Rows from block 2 of a small sound classifier, named by matrix and row number. Rows with one number belong to one neuron. Each number is 500 + 50 x the weight over its row's rms, rounded and kept within 0 to 999. All counts start at 0. Numbers have three digits each.
After each neuron's rows are labels from the 100 clips, of 14976, where the neuron reaches its largest size: "strongest on" is what is common among them. Only what is clearly more common there than usual is listed. The data: acted Russian speech (Dusha).
# gate: MLP gate (model.blocks.2.mlp.gate.weight, 960x320), inputs 160-319
# fc1: MLP up (model.blocks.2.mlp.fc1.weight, 960x320), inputs 160-319
# fc2: MLP down (model.blocks.2.mlp.fc2.weight, 320x960, transposed), outputs 160-319

gate.387:426467475630429534475539498495541482445487438543471524487443550489503472522483464506561541465533497557470501507436543441600451486530517558411460483440432593457597579484577518431463512515418440472472523433387492527451599458452520557528569498518576530511426533504506391507476489573580463511438444537597538569590513535477512548459536526561535459514527444448439498536487569569541489559566595431541537478484513479461525438493588511539399526563563532535527507515439533530523476526573561
fc1.387:520456580354507498521542446476405581460487574493522461486520525518524562527490426565561523486451506491567408512471526541547492460492466545515508564524533453504541553516514464539564457465555372566511456445384523441491484517449461528420503540535563441507557490575563508423457508477513531492447533492435463436477477436537520457507564500418455449517497568547542438512519556577450472536460503486415489423576384477498511548511466603489377490498502515500412479569486505519391451542460537
fc2.387:549451562545454484540588523591480571510367501554505427492474502506474554519549508539497410542451543531467455424507525435452480361590443483527578518487601442494558532481516467517523457505527544530494572465490502487471439460485516525504500506420543560491505498474468450531535486471540545468661484567414561541487495473501476452539552575476444528607575538556514493505425582494500511600490536543539509548407587458410404466484567492571504509518355484470496497507536483532544539531470551
strongest on: emotion: sad

gate.134:590574508485473512464525505516541481512398614422552521558505426541606480458522482516484415536512530607489422560485476546406590419456599530489475570543502436440598375636459539476480512480470491456509424444498549558504482464471588459430487473563534445564486504476424467448498490532455594476556574406464551439535497463428507545469595473545486443463458490465490385406479419486492473546477487526528487558494477464510488427486573529483522510492423457494506451529471472514549468489429454
fc1.134:563534493507462576558523413528531490443456499405455519608524563500520539404473498448508524513458509513496586457610414481514463586625452544436536527474506442592475439434522519613461517484514513596513458537649437459480460450423538497514442571439539528455581573509554479557546424452430442469521421504570512510523529523513463567459513460485472527558541420609560525470522512501398553421416470494490578473531465576462505544476434450526467561545454591531526521455434582542422550576513569
fc2.134:562581484497510488359474516480540461526546536507489581517545516443483538514526490562517562461467505489551446467467510466400439432462441553482445425527526534454565554548503501545483438468546601577485506500591450508477384486417388520499518513628511485628577555523496547526542577472540541491512548495495506462535482463522605532550525472550534408538533481458479443537591541445513499547442579504632546537424498510449554439517467296566383510608451502457531456512566518499535422503490465
strongest on: emotion: sad

gate.292:563443518532500597475552430422473554552566548485401482474578464475539526530549438530520481440470506547435477489554559415580560476552505518497470575487472512497554529462466568477483611563560487505463579479615497534498474436451516457458494423395533522477549449550505443563498529544607457504422462610510512465590561544506527443501562567498519537405478529497532503453522596512483541481508456506524498615484522574482528462469527527513523448505492447518428495486492449516475491479497533
fc1.292:427406430469455504483521452539418463575466475520409539531414538435468526507374522468438520566458425430581524493412470561500594599429491502483597414478470551472477470575549409495449431474522437410550468430467451462523512496459516535445367452486584497581501579351495545371458535480432486483550540453460469483460496537521561567520488482459513525513512430487473542471493580602550489518479461505524535537453501419416443563455627521448516485496442464447610516491474440472508476519480513
fc2.292:490490436500541548590435455459479516569540525485527524516539519497553453517470488414477540560411624423557567444508381504512466455441616462446528517501502534458450480599498520615430465469522535368437449452459493436452509598504523485509440571524562506442495513524479494521378462624520432414583478443461482501611546529436443439390487501509455471567487482472465500530431484420457419475465411553520547533555491488508512451472516507573492513594325476571512517487471410525482462522575469
strongest on: emotion: angry

gate.70:437553451512533537533453425489459569448453477524578496497487364538558476524478523416531450453517535485517600483464485435506442530474616455516450468456547497505518591417509606497489539443452470511531581441457514579509518460512430576454465520536546573491494404486564485513539378515502470558458481385548408458559518583561465548482521443514426479470530547503549515535543499448588488465497538587515501492547395517570456544541489464465515562421427596501553529423440500504471443565527482
fc1.70:475472459548498434535460566557487514447438454421522493456633433496522520561538436430529445552400525507500548512531417459387403577540492502402567426508512500508552536547500448387478553423497495489606523478511582505437491541443487403477515464563536444516434429572509495530570582472480515503554470447505487512627551563510480453553459445497501501499561526482529481511482448412552542473486429495447405485562504573510526567611482508541564522494606476416556412534557535514487495624553470
fc2.70:537470455517596457453571469491571459523531582468521354429474540488568466491493479518513586491532496571518631421523536535525401466496506366576465528502562450482547405524457462556559492487621457533428481406520473527450570467488530550613589545453521590437517548501492457554394504508463545477438514444477469547488467468524481510573532587490488540533522503499460452437564490491571433550472490624424532548471559460443426557395480375483484545515505513466528471509474585441534460495534515
strongest on: emotion: sad

gate.227:484547463500506579509474554500472539566453307474403484471489546500535525471528457536547507498502401486433462563410436405515502579513562407423535519487531529518591620486536431511409539568491395479570508524519347473476464512534395566556500497546539504514537456451445478594498395494567475490540522456393487532530505484460569493506528452542389498392553471551534441505447445533472518454523508463566519480533497504610460502430509570402498446410476467588509539527560487514548435572516515
fc1.227:444496509403478598508479465559481460505593620520521559536465524468505484522448567359513472509559551523503508483511558483478489513478520577516435473550540440486424409469525479476589556483567499450388522501503518659572496528496569489447452504494402485457539481445594521477509495482483596510525517471501545493507454474511447579513462482490470454473460604483505460500543441548516486466582516492496532474528592514568511499542405444548516457506484399514439583566497536460552526418478444
fc2.227:534498435446524522509493490509412486559514596532526546490440564433559498524520513508433502429478455434422466474524415545509563408430479515528506477603493422462436543424622533573484494538596591520449485406505443445539450509564476472479546511455432478628475501504418548467493510478500469468547522458471574435628542452627538475476485385530461537464528538496534558544414500479418494426524421572453497532574568417477589477561362461489450506512528455548504427502474477431520513547476525
strongest on: emotion: angry

gate.170:520495464485538529506537477468494527493410502498551516450508493449495517515525600460516545520498429510493503449476604523505479444527524500547571544538536473566476490414598497475545518535444497445484512590442480543550446500583508508559425480465514429449482522542443487417472439517556462524442514465594531497619397520447473368415525485463542466484513463490443503435495480446419549516520443452481532508553456549553494574498477495428578511527523495458560453477585558515474515454482579
fc1.170:470520498561500498475502520478512405488534454430449439544497523557530438436544471547496433488540612450581430521537451489479520540440489555479512533457362548409530463578415494575511521501599503527510565442528541478528540521448498489499553492498453602574499524459470542574550564510485508519519598473389470405460624482449506585526433482548441537498505562447510598526573567510579459496498539501530514513545555471512561453523487467506498538487508455465491533523520527457580432489536397
fc2.170:612471453481504540504425527425494546584519472452507513450480384509481556529462564527417415556551429544564503452522454527522440469564488482497482497526508496444435499479568592611483549518535548567486544529435517556512452448599561457518468471524557526532505523521514442503564539578587358420555521496413490456459480516518488482497505468520485560463527607412491512541456424523478577475462422516537471547506494452505475472421524448524420589437540553603525577515505453493508430554447484
strongest on: emotion: angry

gate.277:549389566513519460551441584516469515557444620552518492463528446437498529480509457591527526382493376451462539447403548387503538536512453577445512548566594532484452450463554558510541489478444462587562446477491506512435445450561477399575494482510558458449508511499569510473477395523598513460508408534429527501474441448598544410572506485447435465480520461489499463477522549399603513530463545426525483418443483518506535457556549536531481494596438484556550455446498488481504530475478561
fc1.277:446556414484502528448434452600517489398492519507468484541573536551541449458471573490515461436544607566539427467542532550510474529486490451546434426449491349534526534504500424417484552495571486412457543525559452528577489531495491535431493509531429493431565397503563525514505556512504525488432569458566478511544529586465471502491487547492571531580577517491533542479581557606343506516538541421530423616534498484465503501459507469482523522441515516420448480584469448580500483506535496
fc2.277:484427472532406511586513465544503451485468539578571483448459453617576442466579474461567461494560481443577402542502519532476484467456475521670517491571462443488455499447504541445445634465482443482504501553451456437450555438542598452527537499467454494524415479550512517456482448593486540504396558545485498377452472530553532501502455469606545533366542508542434477537512521491539540553468519518538474506483470536530413466498500532375522403575620480480509449437499399528513430568508479
strongest on: emotion: angry

gate.602:524584468531488538536518529531525454466534512480564466449523513475486431460480504578573496465455474434467477512549482505552468492468469512498466585537574477575477450499571557496490472516504491459454507490503492427453521550461412484587524501374550494473486534474461505507537510470408579524563441491533526445509586477553630425431515453563445507433494503522469553516417483438546608590481485427540450578481488461506521579509456527495389547600519514504395399544520536457579624426551508
fc1.602:439527475489558550457451459497443576543593538495510594442539527573553519426473525573618503444519498428512451500516571514525562498466471536460474553514454495472517527592605442471488484527506451481382499467546490502459484470492404498498415483396509451525504552390561528557449420419498456483495526577466448496527518557487491480421567465550563529488553512531435489437472494458488541523463480548537534545506420519463486554472474553489470526488486542507643533433556580453503521506469558
fc2.602:543437516535450464457516538392480465507488555507585448571541442451514538452542599525577459555567456570515592477476610482492472571477490483505565606504445493503513477428461447413497449459543568515504566426585511518516530454473458470497531448500490403569513415451523509519488554522455628569472467465488578553417422475513482464516590550454452531562496447477549462515532502486506508558540524441485537536570478576433444431539486530589443367514487498514509469533567500517434480365530498
strongest on: emotion: angry

gate.552:525484584540472485545538434456519532558502466427509521467545489476458499554551466480470584513465465509455544586515459460497587467474466495552563441532490457521586484549434496477506473420528609446462502608516549539494518479566446452552475455491526484521494500496464494447447429513533548494535497490516518519504465420466455616517458538475445418499479416469512533509348505468506580492536596523560506426420351503458525502511481527520576547465613451489484571517345514523549503493479465
fc1.552:475585458470486520488493537451567473472452502472539516540500488481488502514510432449485495454517582479490529438515516506573429426587545471485485543572565438507450417542521590542504569499473474525396489453504491418495491414547479527456518536546498453490497476489492435519466509465480480569532503528429500489467495507396489389546431519472546492519486490364457398519597506402513448462419495562495498554526638435553534433553606442589479434567464429525582478470578465574523464502472422
fc2.552:529511417392439446564468458565488464445481435552503431497505439497448544411448629602511511471447427421516472577423457545433496477484537467414537483489484429535471469480586447483595402622479447518542583408466485515488469523490634555532562575454540513514497558509519520348447535446542500586509453442575539550546619505516537562523484389470515377525486459488524543451419495480519518492456484452553511445556553455534437528499455561493497525570501503541497582444531415609506473545450445
strongest on: emotion: sad

gate.196:510471510508541468490518510567574533461513624462525507572610551485488511374483466476484500495545580492516491576495547504505467482472538536484488580479515414467529468527471446417576513549550479451583463498532505559540491524477469535515462478443538398474443496552566514558528466494510459427436439497508466486522415511491554513426506526467552496627389501522474473449440389485455513474511435609575472386409500539582508434592566429475493422436461459322525537410493439544548550540434485
fc1.196:497517477563567496497542575557471433494488599537465466514579475491520482529393459552459574374477531537466406545497561550498494489473517545436456470516451581398580432475487564386549470503524490436484491547560537564477530519623519460447506473491503535556504490506443492629445485565474527452525402520625516534420532499481501481497425476554526577451426391481534570545531397518443461466398518654502584556499441441576538482548564578575487437406478507504586450405457566586574549507484426
fc2.196:528425518454477477490507506483482437442506539534563416471538491470508524475473570476471539448589483565560533426475432500443508508526596476489546476449415417602545382402500546493519469503536490475464533562441501482487481502555485377421386530498515565409465539443483445582479460510504469417473515434443534461446458524394440480500442498564510552561470543481458478425544583528554444516462441683513471507420608570444569500465519535527464379567530461543413527466436483427548506525466525
strongest on: emotion: sad

gate.281:523501509524462499458519469482544518465494547523451514466441555476546495414480638509479472525414477459475557541496523564485452561541525520538449555472524608515514407569520460531526485452583474523508497482594530508484482344444490473552530436556463580503483585412467449498440463467559485474556565471408508517477588613554486524518596464453490424509493536502472586420510503474495527494474508386463539450526458515598536517510478566489568526571430490349614651574485535462399461421417469
fc1.281:511538491544499501534573476458465437524447561444469331492462431488480452535532460463431460483511461448462450477512469559483471529502433500468578576508441525529549602549492561441509490493633471579412524560507539524486480486462479477530467437509420446495576488418518472482507425524504486558539506471474459477435520489367447583499551417478478542596493524442496570521440467510466557371457541543550547559490471539431571617474470553509483444532580417430471533495492534488477542490385488
fc2.281:479519498538471480569617534505518510389505538527479493454503490468488373500475565481568457455559543534571538554563507541506655470507531560589629452487461458533517467572501427458504539561413630418541475576501472457517463425579510551501458480477494418503487530529533513561508547520487512570560539581554521538533513525485524431458448523592537483442469572498448565564596495561431487499508560457468438503566484500401358401547473498593453548451522507459454482437515567462458407483527563
strongest on: emotion: sad

gate.246:478514457576518480516428550400519461469474569481466414586494509487472510423597502493502431561541470555452480527524530558480607516562527444450455623409485526555511450551554440541478446501530556562522556549506460482551372496561453484440538546511521459421425445500489446566560509475471522479473501439389465508472552527497464519523604529520477460440439484430454565452461471504402507526569499468466517476496476478573502482494488525380560495520444554527504590442453458486455492473491472
fc1.246:554473539498509488504543459638513464428529514520518549415513617474460481628497586544432567516488556484545500444470467501470440567550500553550511415481466522435472435500467541476541567513478456564505413541490630504529516502446466474503533451502562422530503618582505506463494401515563551506499583554515439512514410534532496462499477533415553431454483411581514382381564504429530480574450548565513418598464481518442458439533432548521519470453483530556497460518523484527579574576516393
fc2.246:454441603529454504406470489504488571515435541453427583525578568534569583554515418455488494512500529535512506564493469501530339530520413501406557555598555493469460500486504545492465465479484485446534506537514505539354498374523574581505528482456489557579584501516479433500465471526426440404520482427582483463458462445508501523559589562560528448485503439486493459518492480468499483567510582579534518574470533435509509473428457446464532501485500548515514455491549517468510384482399422
strongest on: emotion: sad