config.yaml
train_examples: 26041
experts_per_token: 2
width: 320
loss: "cross_entropy"
residual_init: "none"
muon_scale: "match_rms_adamw"
momentum: 0.9
weight_decay: 0.1
Rows from expert 14 of block 3, named by matrix and row number. Rows with one number belong to one neuron. Each number is 128 + 32 x the weight over its row's rms, rounded and kept within 0 to 255. All counts start at 0. Numbers have three digits each. After the name is the row's rms in percent of the matrix's.
# gate: expert gate (model.blocks.3.mlp.gate, 16x80x320), inputs 160-319
# up: expert up (model.blocks.3.mlp.up, 16x80x320), inputs 160-319
# down: expert down (model.blocks.3.mlp.down, 16x320x80, transposed), outputs 160-319
gate.39 093:120102126165080129144115066143119136161099119151129115143159121110146104158129152130142162165128085112068171089116129145148102143145142155152105161153134169134166129158157161143139153119094203122085095126226113066103159132156139074157140087136094116105121120135149148186112169103096139105126078120141172125112093173148170141112122123177126182133147093110111112193121091143089077160158110165164134093153125085051201133121156112105167117111089166080231202101089137137101096124147082
up.39 094:095133098098083129107177186108145081152131159127141132118164142151144115090108115104128103103146187125143134143177147114150191142079100084123139145120130014129112119055086111104135113156143032081128129135101065155167111140117103197107117148105182109158160122142153132114164163123139140094137195134116152188116163104130100126126163121130125111102127158123131117052171178120132152090119138107110135200140107091122111119151056133157082145140133166140109114123164153092113163089143132
down.39 103:122103182110064122126136095179096141141068148131108123126178116155097081150189127117121124138096165188140119082159120176074163133102128103107147148113122183124149182096126134125118109095151198117171132147123100111153125102109129098147090094152159086141181146097117159135112079136139145136057158140166133183135089116148075181144107107147122155151139154073214160128113157153087120079096176188093122148136175132156138088119159159145060255109102102126071139154131112156167134093155080
gate.40 097:186144207111129154151096133172084089146147101121129121143106139125160082158193140125115086148098126156104124113154082101090162099102111103120106082201150148154192168174144155129147126111118137175079124102073162115122108138167099121121161124131125133095083114128127128105094102162097108106116216098109085133089172086143197171078120103102147112084155188166138130123188043137130156136211114096141060174139139133144171124152120072112095158157093123151163049134152109097142159096058120
up.40 096:187140178119173142179141113166071122124157080144112140144099132135112102193175128135113125142102137175121152097183095116085118124091104064119077071144157176151202148181179147124132085107092116153099112102115176101113075148178142130088175105146139132100077080135146162135132109169078187163151188126088078162095149072117167156081128103083126115087122167165166131080167030147130161098173085110132072178143157157142139138139120122140108158152090128150144079110155098104172155136096094
down.40 092:156127150072060120140096184127112170121123149138106133180156112084130082120131183115161144148086085190135130124118129189162115154163127203123139129112136117093211150184099103056164089129126086106156150138125147112122096175121085114118113086106070108120058156138124118126141102157084166152065103066126167108150146162179168166151126089135171173095169157125150145105130107144148167163101119074132131129178103111150129103132139161123075149110083158092153093138136165099157056163122076
gate.41 105:103127117145102141120149154105130114067102097114088136185155123133181109114109126122156151110148131121102153151205175142174096153118167142144147123131110137168162125126171128135101105133167145124120158150115094136149122114100102165124057142123162154130088100108122105093100102160152101135130058061152104118167158130112136185134150145149174110057148131069161157136086135133098093209171116104164120111101173087140162140130133127159112102075098167150110132158180117189119126157099108
up.41 101:123116109122097126146098133126109137159181127164138114093138151142110132104132099124132113190096136125156113127081111139071146116151061111144110193165135102128148157152097132156173098127110103118130139102153146125043137132121184099158158118136074103110149160151186207132162100098127145094167109216086180148110079124140092125061112113136073172156129124166047081094151094132150128072124124135116139173122095158098105133141153122150137043179105102103123145114127153084166160102197160
down.41 099:157114197112126122133128162140151167125133108110160100143074150133133113124118117102123091167134143130079108125103083088125079166116106072039180161158099175113071036147097173100197147123170135119105109186115131140098189151159176122095144174127147138092093159165092100041149138081159110153106121123118135066134093123127138090133128150127106117120126171142179120127132169101089148128149151162114093107098187128112174112129136088141147095109130149110139093148145111148141090109058136
gate.42 108:103129097156081132122181121138121150143153092118125139138177063120115125116116166132119132170179138054150117144102133139119141142141143126118136120131134160057082116100116138172113139060127120087125182196113099159107077074086126138110107170103153097176098175121172132136130058108139140163168218223106139092147186198105085096175109160094107148104121208140148160157125135148076083122199099118121072099133183121074135123150130138149130043211150143154086119092163125095111149123164130
up.42 110:136153181126145130156093127173187102105101108099124103135086206142108109136149074117144160097105153187118152112174130114122165121138132106132109164144090107171193152188096115075141135167151176113098051089172120087109107134161108143121126105132119144077185120135098115098103213129118154163156024085170138171103124049152129121127106057157103100146129070111096123079085156130151209131041143114138146172081147107144133135143110097112152120078119153117161110162100161100126132161135155
down.42 103:194171078140163127122125160106153166082117087118145120123090121094170112177180121149141108166163162101147160171137164060175050110145123158177088114149161149192107156073146116150121133099092155143148176165087165097171173122114163148080154141092133112152096124158184073129162176119216134114140145155151082104169084087143029084132117110118118107094104109114036114142147171097107200175081120151110147091148137131078130110088053168136194139146108114136134139145124148107176110125151129
gate.43 097:108154093149179125134131121114129052109106097167111122129110148107161114133147123124156120143128111211120070127154149127112149140104069110121100106161130238124097117180074144129138088071114131128103099246072112167135118157137136122150109106129083128157049187119089157158102161175154092124073104124151152102162124152131144110119119101119147086156136139110146198119142073085115132112177085133122142109092106169162151132096122098104167140097130111110104163115145062180082163169092144
up.43 099:099116136139133119144085161085120087117133097097119132183138118147168174092083198137099184132089147081131111121138131182133149082135125138108108145135135065191163174145152095175111063119134082101085109098173123160191094115118133109136154190138150110118044099142102113127093148110085180200157145125081094112120100111149104101168083124110099152147111204135137134101197174133115121178177152158059088076101139091118105132112097116113124166143122088197120136063136089082164101124131144
down.43 099:108109178125060079141090078162102165158102110142190110129138121071144128130097133096126169145105110161197118102167144158125122182121131192061156137194092144146165088153157143185077073109133117104134119129217087170153164146094140122160146160134152086085112111111048129140142155176165124119135067130116128121158131153112140158101140142159170129141156102101123080126121147150096113106118109127145134109137116146155070113179076146105070195127091128209120124232126141145127146076149093
gate.44 104:143123052155081113111115139098119147102087150083130119125086141126110067154167127113115117112174160145087140131098113125090226120075083208118145135078145122139171123076155093136119123148166181130138146105100158125186066174127109168117104087127059139137141171113077090175151162141155129069144155111135132112095049148147108120115145099176142191131128129122161088124108164144142137124084099154151117104163093092084137122112140101166114183118112196094114076106152135145087100123113173
up.44 106:116127064159054117089093120104123163086123155130151123156104156132112065165146149128136127128152134146120150129116115131093205163099103190128118113082177118133194121097163103128111114121153191127200150119114176136170097105159114171162106081135124134069164145126129077160174114119138135074128146115100122156128069166132178105112136155151135166153142135135132127131113144130085120173097097151212114088147070118109180110148134074180139161172119141074098119088150120120083105113083126
down.44 097:147130088128083130147123098155115149107138118125138143130122087184098200122201164095150187111133114136139099136173188048137158107133115080215108166041120143105129129053204160148137054130171097139111083157129105127159090099063110074168106116087099186112067149123087108109049153087074111128125129170164106113127086136143122113130127175099138139130101109124148101142227129112082099196113155115130144141119118132108116149158164131128124128160130156068089112135133159132105071130123126
gate.45 102:100132115129114111143111130108119149160164166119155153140122151071135166118181113136156169155088127188110071136099147128138121145189107201097136112082105071165147138111096157159111096154171111134170104102147167170103104152133129140128122129123034131120130128121133068126163143097125100079172096133137147159149150125121116087135074160080110154159131179123113109135159144135150167162117123120092090126159091149123155135213091060169130111109134156137162095175147142142126139144073149
up.45 102:129119081132134118144132104151158127072197165082132124149149131105118147100147158138140130171045125107148135099071138078116154131137125136135155168101174088113067116074133166117105186127134120171076163124085098089042123118186120097105156120154065120138203154117144084114135156157092077132104145107134116135159129107177163171148122137114136167184180144142118040120140160161102158171122148085152131091058112182131112135172078112122186088159135118210150138176152092049179133155108137
down.45 099:118117194136047100153079119176133121100102105121150135130153130135212078149128105135141151163138132146128118149139164039162158129124097081139105118106093154174061093118115115099133111187124154124120166113081135128096117157172124194107154137105136076083110156102048153129126126115169092118111147113119140128139058069156158094139115143094108139121118158109163153118119071133099120128156126133186159111131136124138112133140074194140107183099144123159156120121121119167109144149142138
gate.46 098:166135152195100128118170198117160123134113104167130101070108179112132118169161123137138045110148096168162129151149134213136125128104148168157112097142118153043090156109140085090132156094160118099149143076111126140184107153134101134070133125117100158129144143130151148111139143140167163112144113056065100127080211152078090039205191138062106160140164108160113120142062113095171096092176140133180147135088127093148132128147082115136094103093151086178154131134143134116158185140137063
up.46 099:072127109050158151131117100106150126110136157098117160188134066147144166099088126126115148132064109094116089124131162063106151119129087089095130184111166099196171097169146130174128114150093092161116105192114121139093147111157170094156131139135146130141097141118135161129122082135099090124137150194166117161178076093161130179079095121197126131147080132110142139130166144140116181140073101079056125137144118176138106142103179129117193105161089166044088110112049121100112100142112169
down.46 105:154157082124125122115098192087158186121117126094108130146099170105127118141112169104094142099174152059104116123142186184077107111122189101102123160104101091113095175055125155122186079083105121126111173103090116147204132121098186117096134121095143089135144090157183102192131102141094087118120133146141155113095088146140159130149140127120129142101131151125145112142162167065156112144129147128155084073085108102139121134141046151155064155150141100103163133133114163140139098078141105
gate.47 101:133133093116103117116122131131129158185131135120143127105147166152087121152154098147098105128081146141085090117114146189114226191142088132115128119128225137154148094156052121090151141099106116145117147147096151097076098132144134131149103087128132132104099122124050100106100093114184091072156046066139096127186135180165126138123098114110102070117152100188129112064113074121118151086056108110128205119131136141130118139156078106125164094189216096182095160162081129180125146116162117
up.47 102:088134078112123138105112059140130156127141116108128144110131145124177171143141151129120129129128108176146157134153143105125087062185137145161145123111127215161140158147216092143101105109174148124117116094141108167154154102097127096110155126148177114200158151152171096105113098122103051094112135169099165143078136106108136078159151148126130135053101122105109116185170227141133100097111145169136088172099096133169105123131132099122088162165068147124144159031170127034145114115091144
down.47 107:141114196121092144143138150103097054091112056161117131150122072173151134159078177101161124081114009191149189113131079128062114120143129168137085157135118183130170100129164120143060031135159210096105119123143123096127099144121118132102147131140131086139150143100075147113130198185134168082130142108113104115155138180110094106170128120099152135087113073127199129117136167154119154115215129078109145171147119124069039166085123081176122112130109161129115135174122095074143098143149143
gate.48 107:117127093140158162161108155172116101103114127152064116102160099121220162128149165121137164072133165072123102143180087144089120115137157132138118137095069158184083149110095097161148115157153167138125130143115107178151142090124123156139129156126137164118130142135105145112114143130190148143117101155175098168037066152130128140122124121114116095110159173154129138146121141179115103125157112064162113078123153141096120126174100142130136065117183154119144112095123104210166083176070106
up.48 108:093137118136122141162149129154112136142130139135088126101182142136144147128143184116133071096094159137115069112162128118091149085137144122117118160027120088158104139132089107145116155098149142158158129197148078146105109069067114148117189160119120140142144142148102184127101102126173133152097126165217123138103066143132087152127118146132102123151154216179116138141086168140122092140154103086167115089101121144101115119146115177137180109074174196096119090124167116169127115179041139
down.48 105:094166164123122133132135154169122126172147150133121149129130098126166124130097151127153135138150171149078118126192105055152229146119214098053152127082108139145141152159072169178147044131179146117122103134148079125163152128116069135150122078120121135131077071100129123103097125129070141151147122143121134145063123113124153192118129153124143107109147161121109116126139041131136152111181136075098156064114131130134133140144165146135091141140154156113160128072117157144180120132201123
gate.49 104:120154156129083118135193145107151171085156150108149128147142162136127146082050091116148063102120188165090151123156131146113181149168115135114130144101082122099123079066074159116162118105175132199134097089151085121109158149144155133138156119109178108133176132127199153159141126088143107141147190067083128137124093106102125123092072125148098100182108180181144127145147096141106114143115148096119136132110128143131149147139140079105141118143139127113047072147161138075077164125149135
up.49 103:127110121112182139122094148130123093146121141133103145068151124121155128157185217126120127191157068088154109168095104078144098119121185110153131087114152122129139163186140102136138181161057142076092147154156151101120150055092153101104096142126088137133120120126105140138125129155130142088135099134199143127156146162165090126144194146096141134108110093079129132150083119105119187146125119121122125097141123117099085120143161145187109071105094125090185120098089127133161131109011119
down.49 101:187111112136177152152180148135124122063153090146176119165115145102079137151141146147140121087082099111120125121139087104142059159131114148128114139180125125144162129133108117153057136142137174102155117115090125111051120116129099113086179131139088080139139170170120167201181173112211113156113149095134131128139183137128115130148126072096152074105109105092138124140147140185194085048157143176154166183171115133146084135081119141178084083130093164176081164157137120100155132098116094
gate.50 105:157125109104197127111088151088139162163084149099141095179176117111078062111132090110151154108125107103123117096147121084186091086077121149108073034095098115111162153138165201119128089114094169123102144128078157074137098175116128169080197163127109113189112107132138124134117164152112157166082106110162126130136114101154077145116142146131136155092153084127121141238131124090092212100094121132131115097143183137139120134123098151126169043064174099148213142159126134097135123131126099
up.50 106:121107152162149139114169113118086157097149110117134152092174100140175153144123163128166053055105139095144185113108112156039124174136183112130166181088079167132120068106156065173116074136116117121118103102151098111094149101168171157106142134137133117105083137137126163110121092145099080185158133121122173135114153153105133222125182078157107181128108168110128090095103161173114049198160094106158132150118121148126134134102139172117074144151096167047158173097147160129179123156105155
down.50 102:136203145144125147113173065134105132166163133119106065144160208136101144145045103126153111064175176216103166060130125144099114117102081173069160175158114072120135105170084179158106160145100149113096179148099126107145114175105128090122109123125168119123128135143168119139109136112119101125156129147102123112106169096076117099127153138121099124164120114117123151125096140190110196096149115091148124126074114120112203192123160107075085128138124155170143187106156123152155114141110141
gate.51 100:161147117123111150141110171160159091085148137242136094159126150128100063117085145129151102121031119112098182118157157095135120125126164080125135105144129086125164164086081148136132138111156043107079137234103132123098096113164142169130097152084139139132156139128210087140154155121115137107132155149112156123071114113154142148149115092150152107123072197128090132109155124149132133144149101153138149122116132091131151127162146115093137081110143150059119085155144145123091142129118147
up.51 094:092104147128179095119126147108077183153165108026124132133098087136121136130110116128095143055232163148109084122104119159094161094113117146112120135140140116139132130144159074127125119160105224160182179043100082126105123076088122136105202106198103172118111114134051125121136096151158079180101103147116108152161135075101100037147133149102106119139140115137154079167095136112115106150106096075087095123169106154137121145119094143185113093140109128154186168094106109103152115134156116
down.51 097:102158089108167145150148115100117101121084080142153137153096126145142136118137125122154144132129164108112155108133101134101117104156161054067196143174122062117084167150133207123106103136119157144107156121076131147171116130092164165135112180078200182126086123067082091142111096122084171103111117191153117124109122086114098149172106166137083149139103181125051142142126170118129064084090185147152061124115099111083127128075060115146077150133143108158076134089135111118075113179134148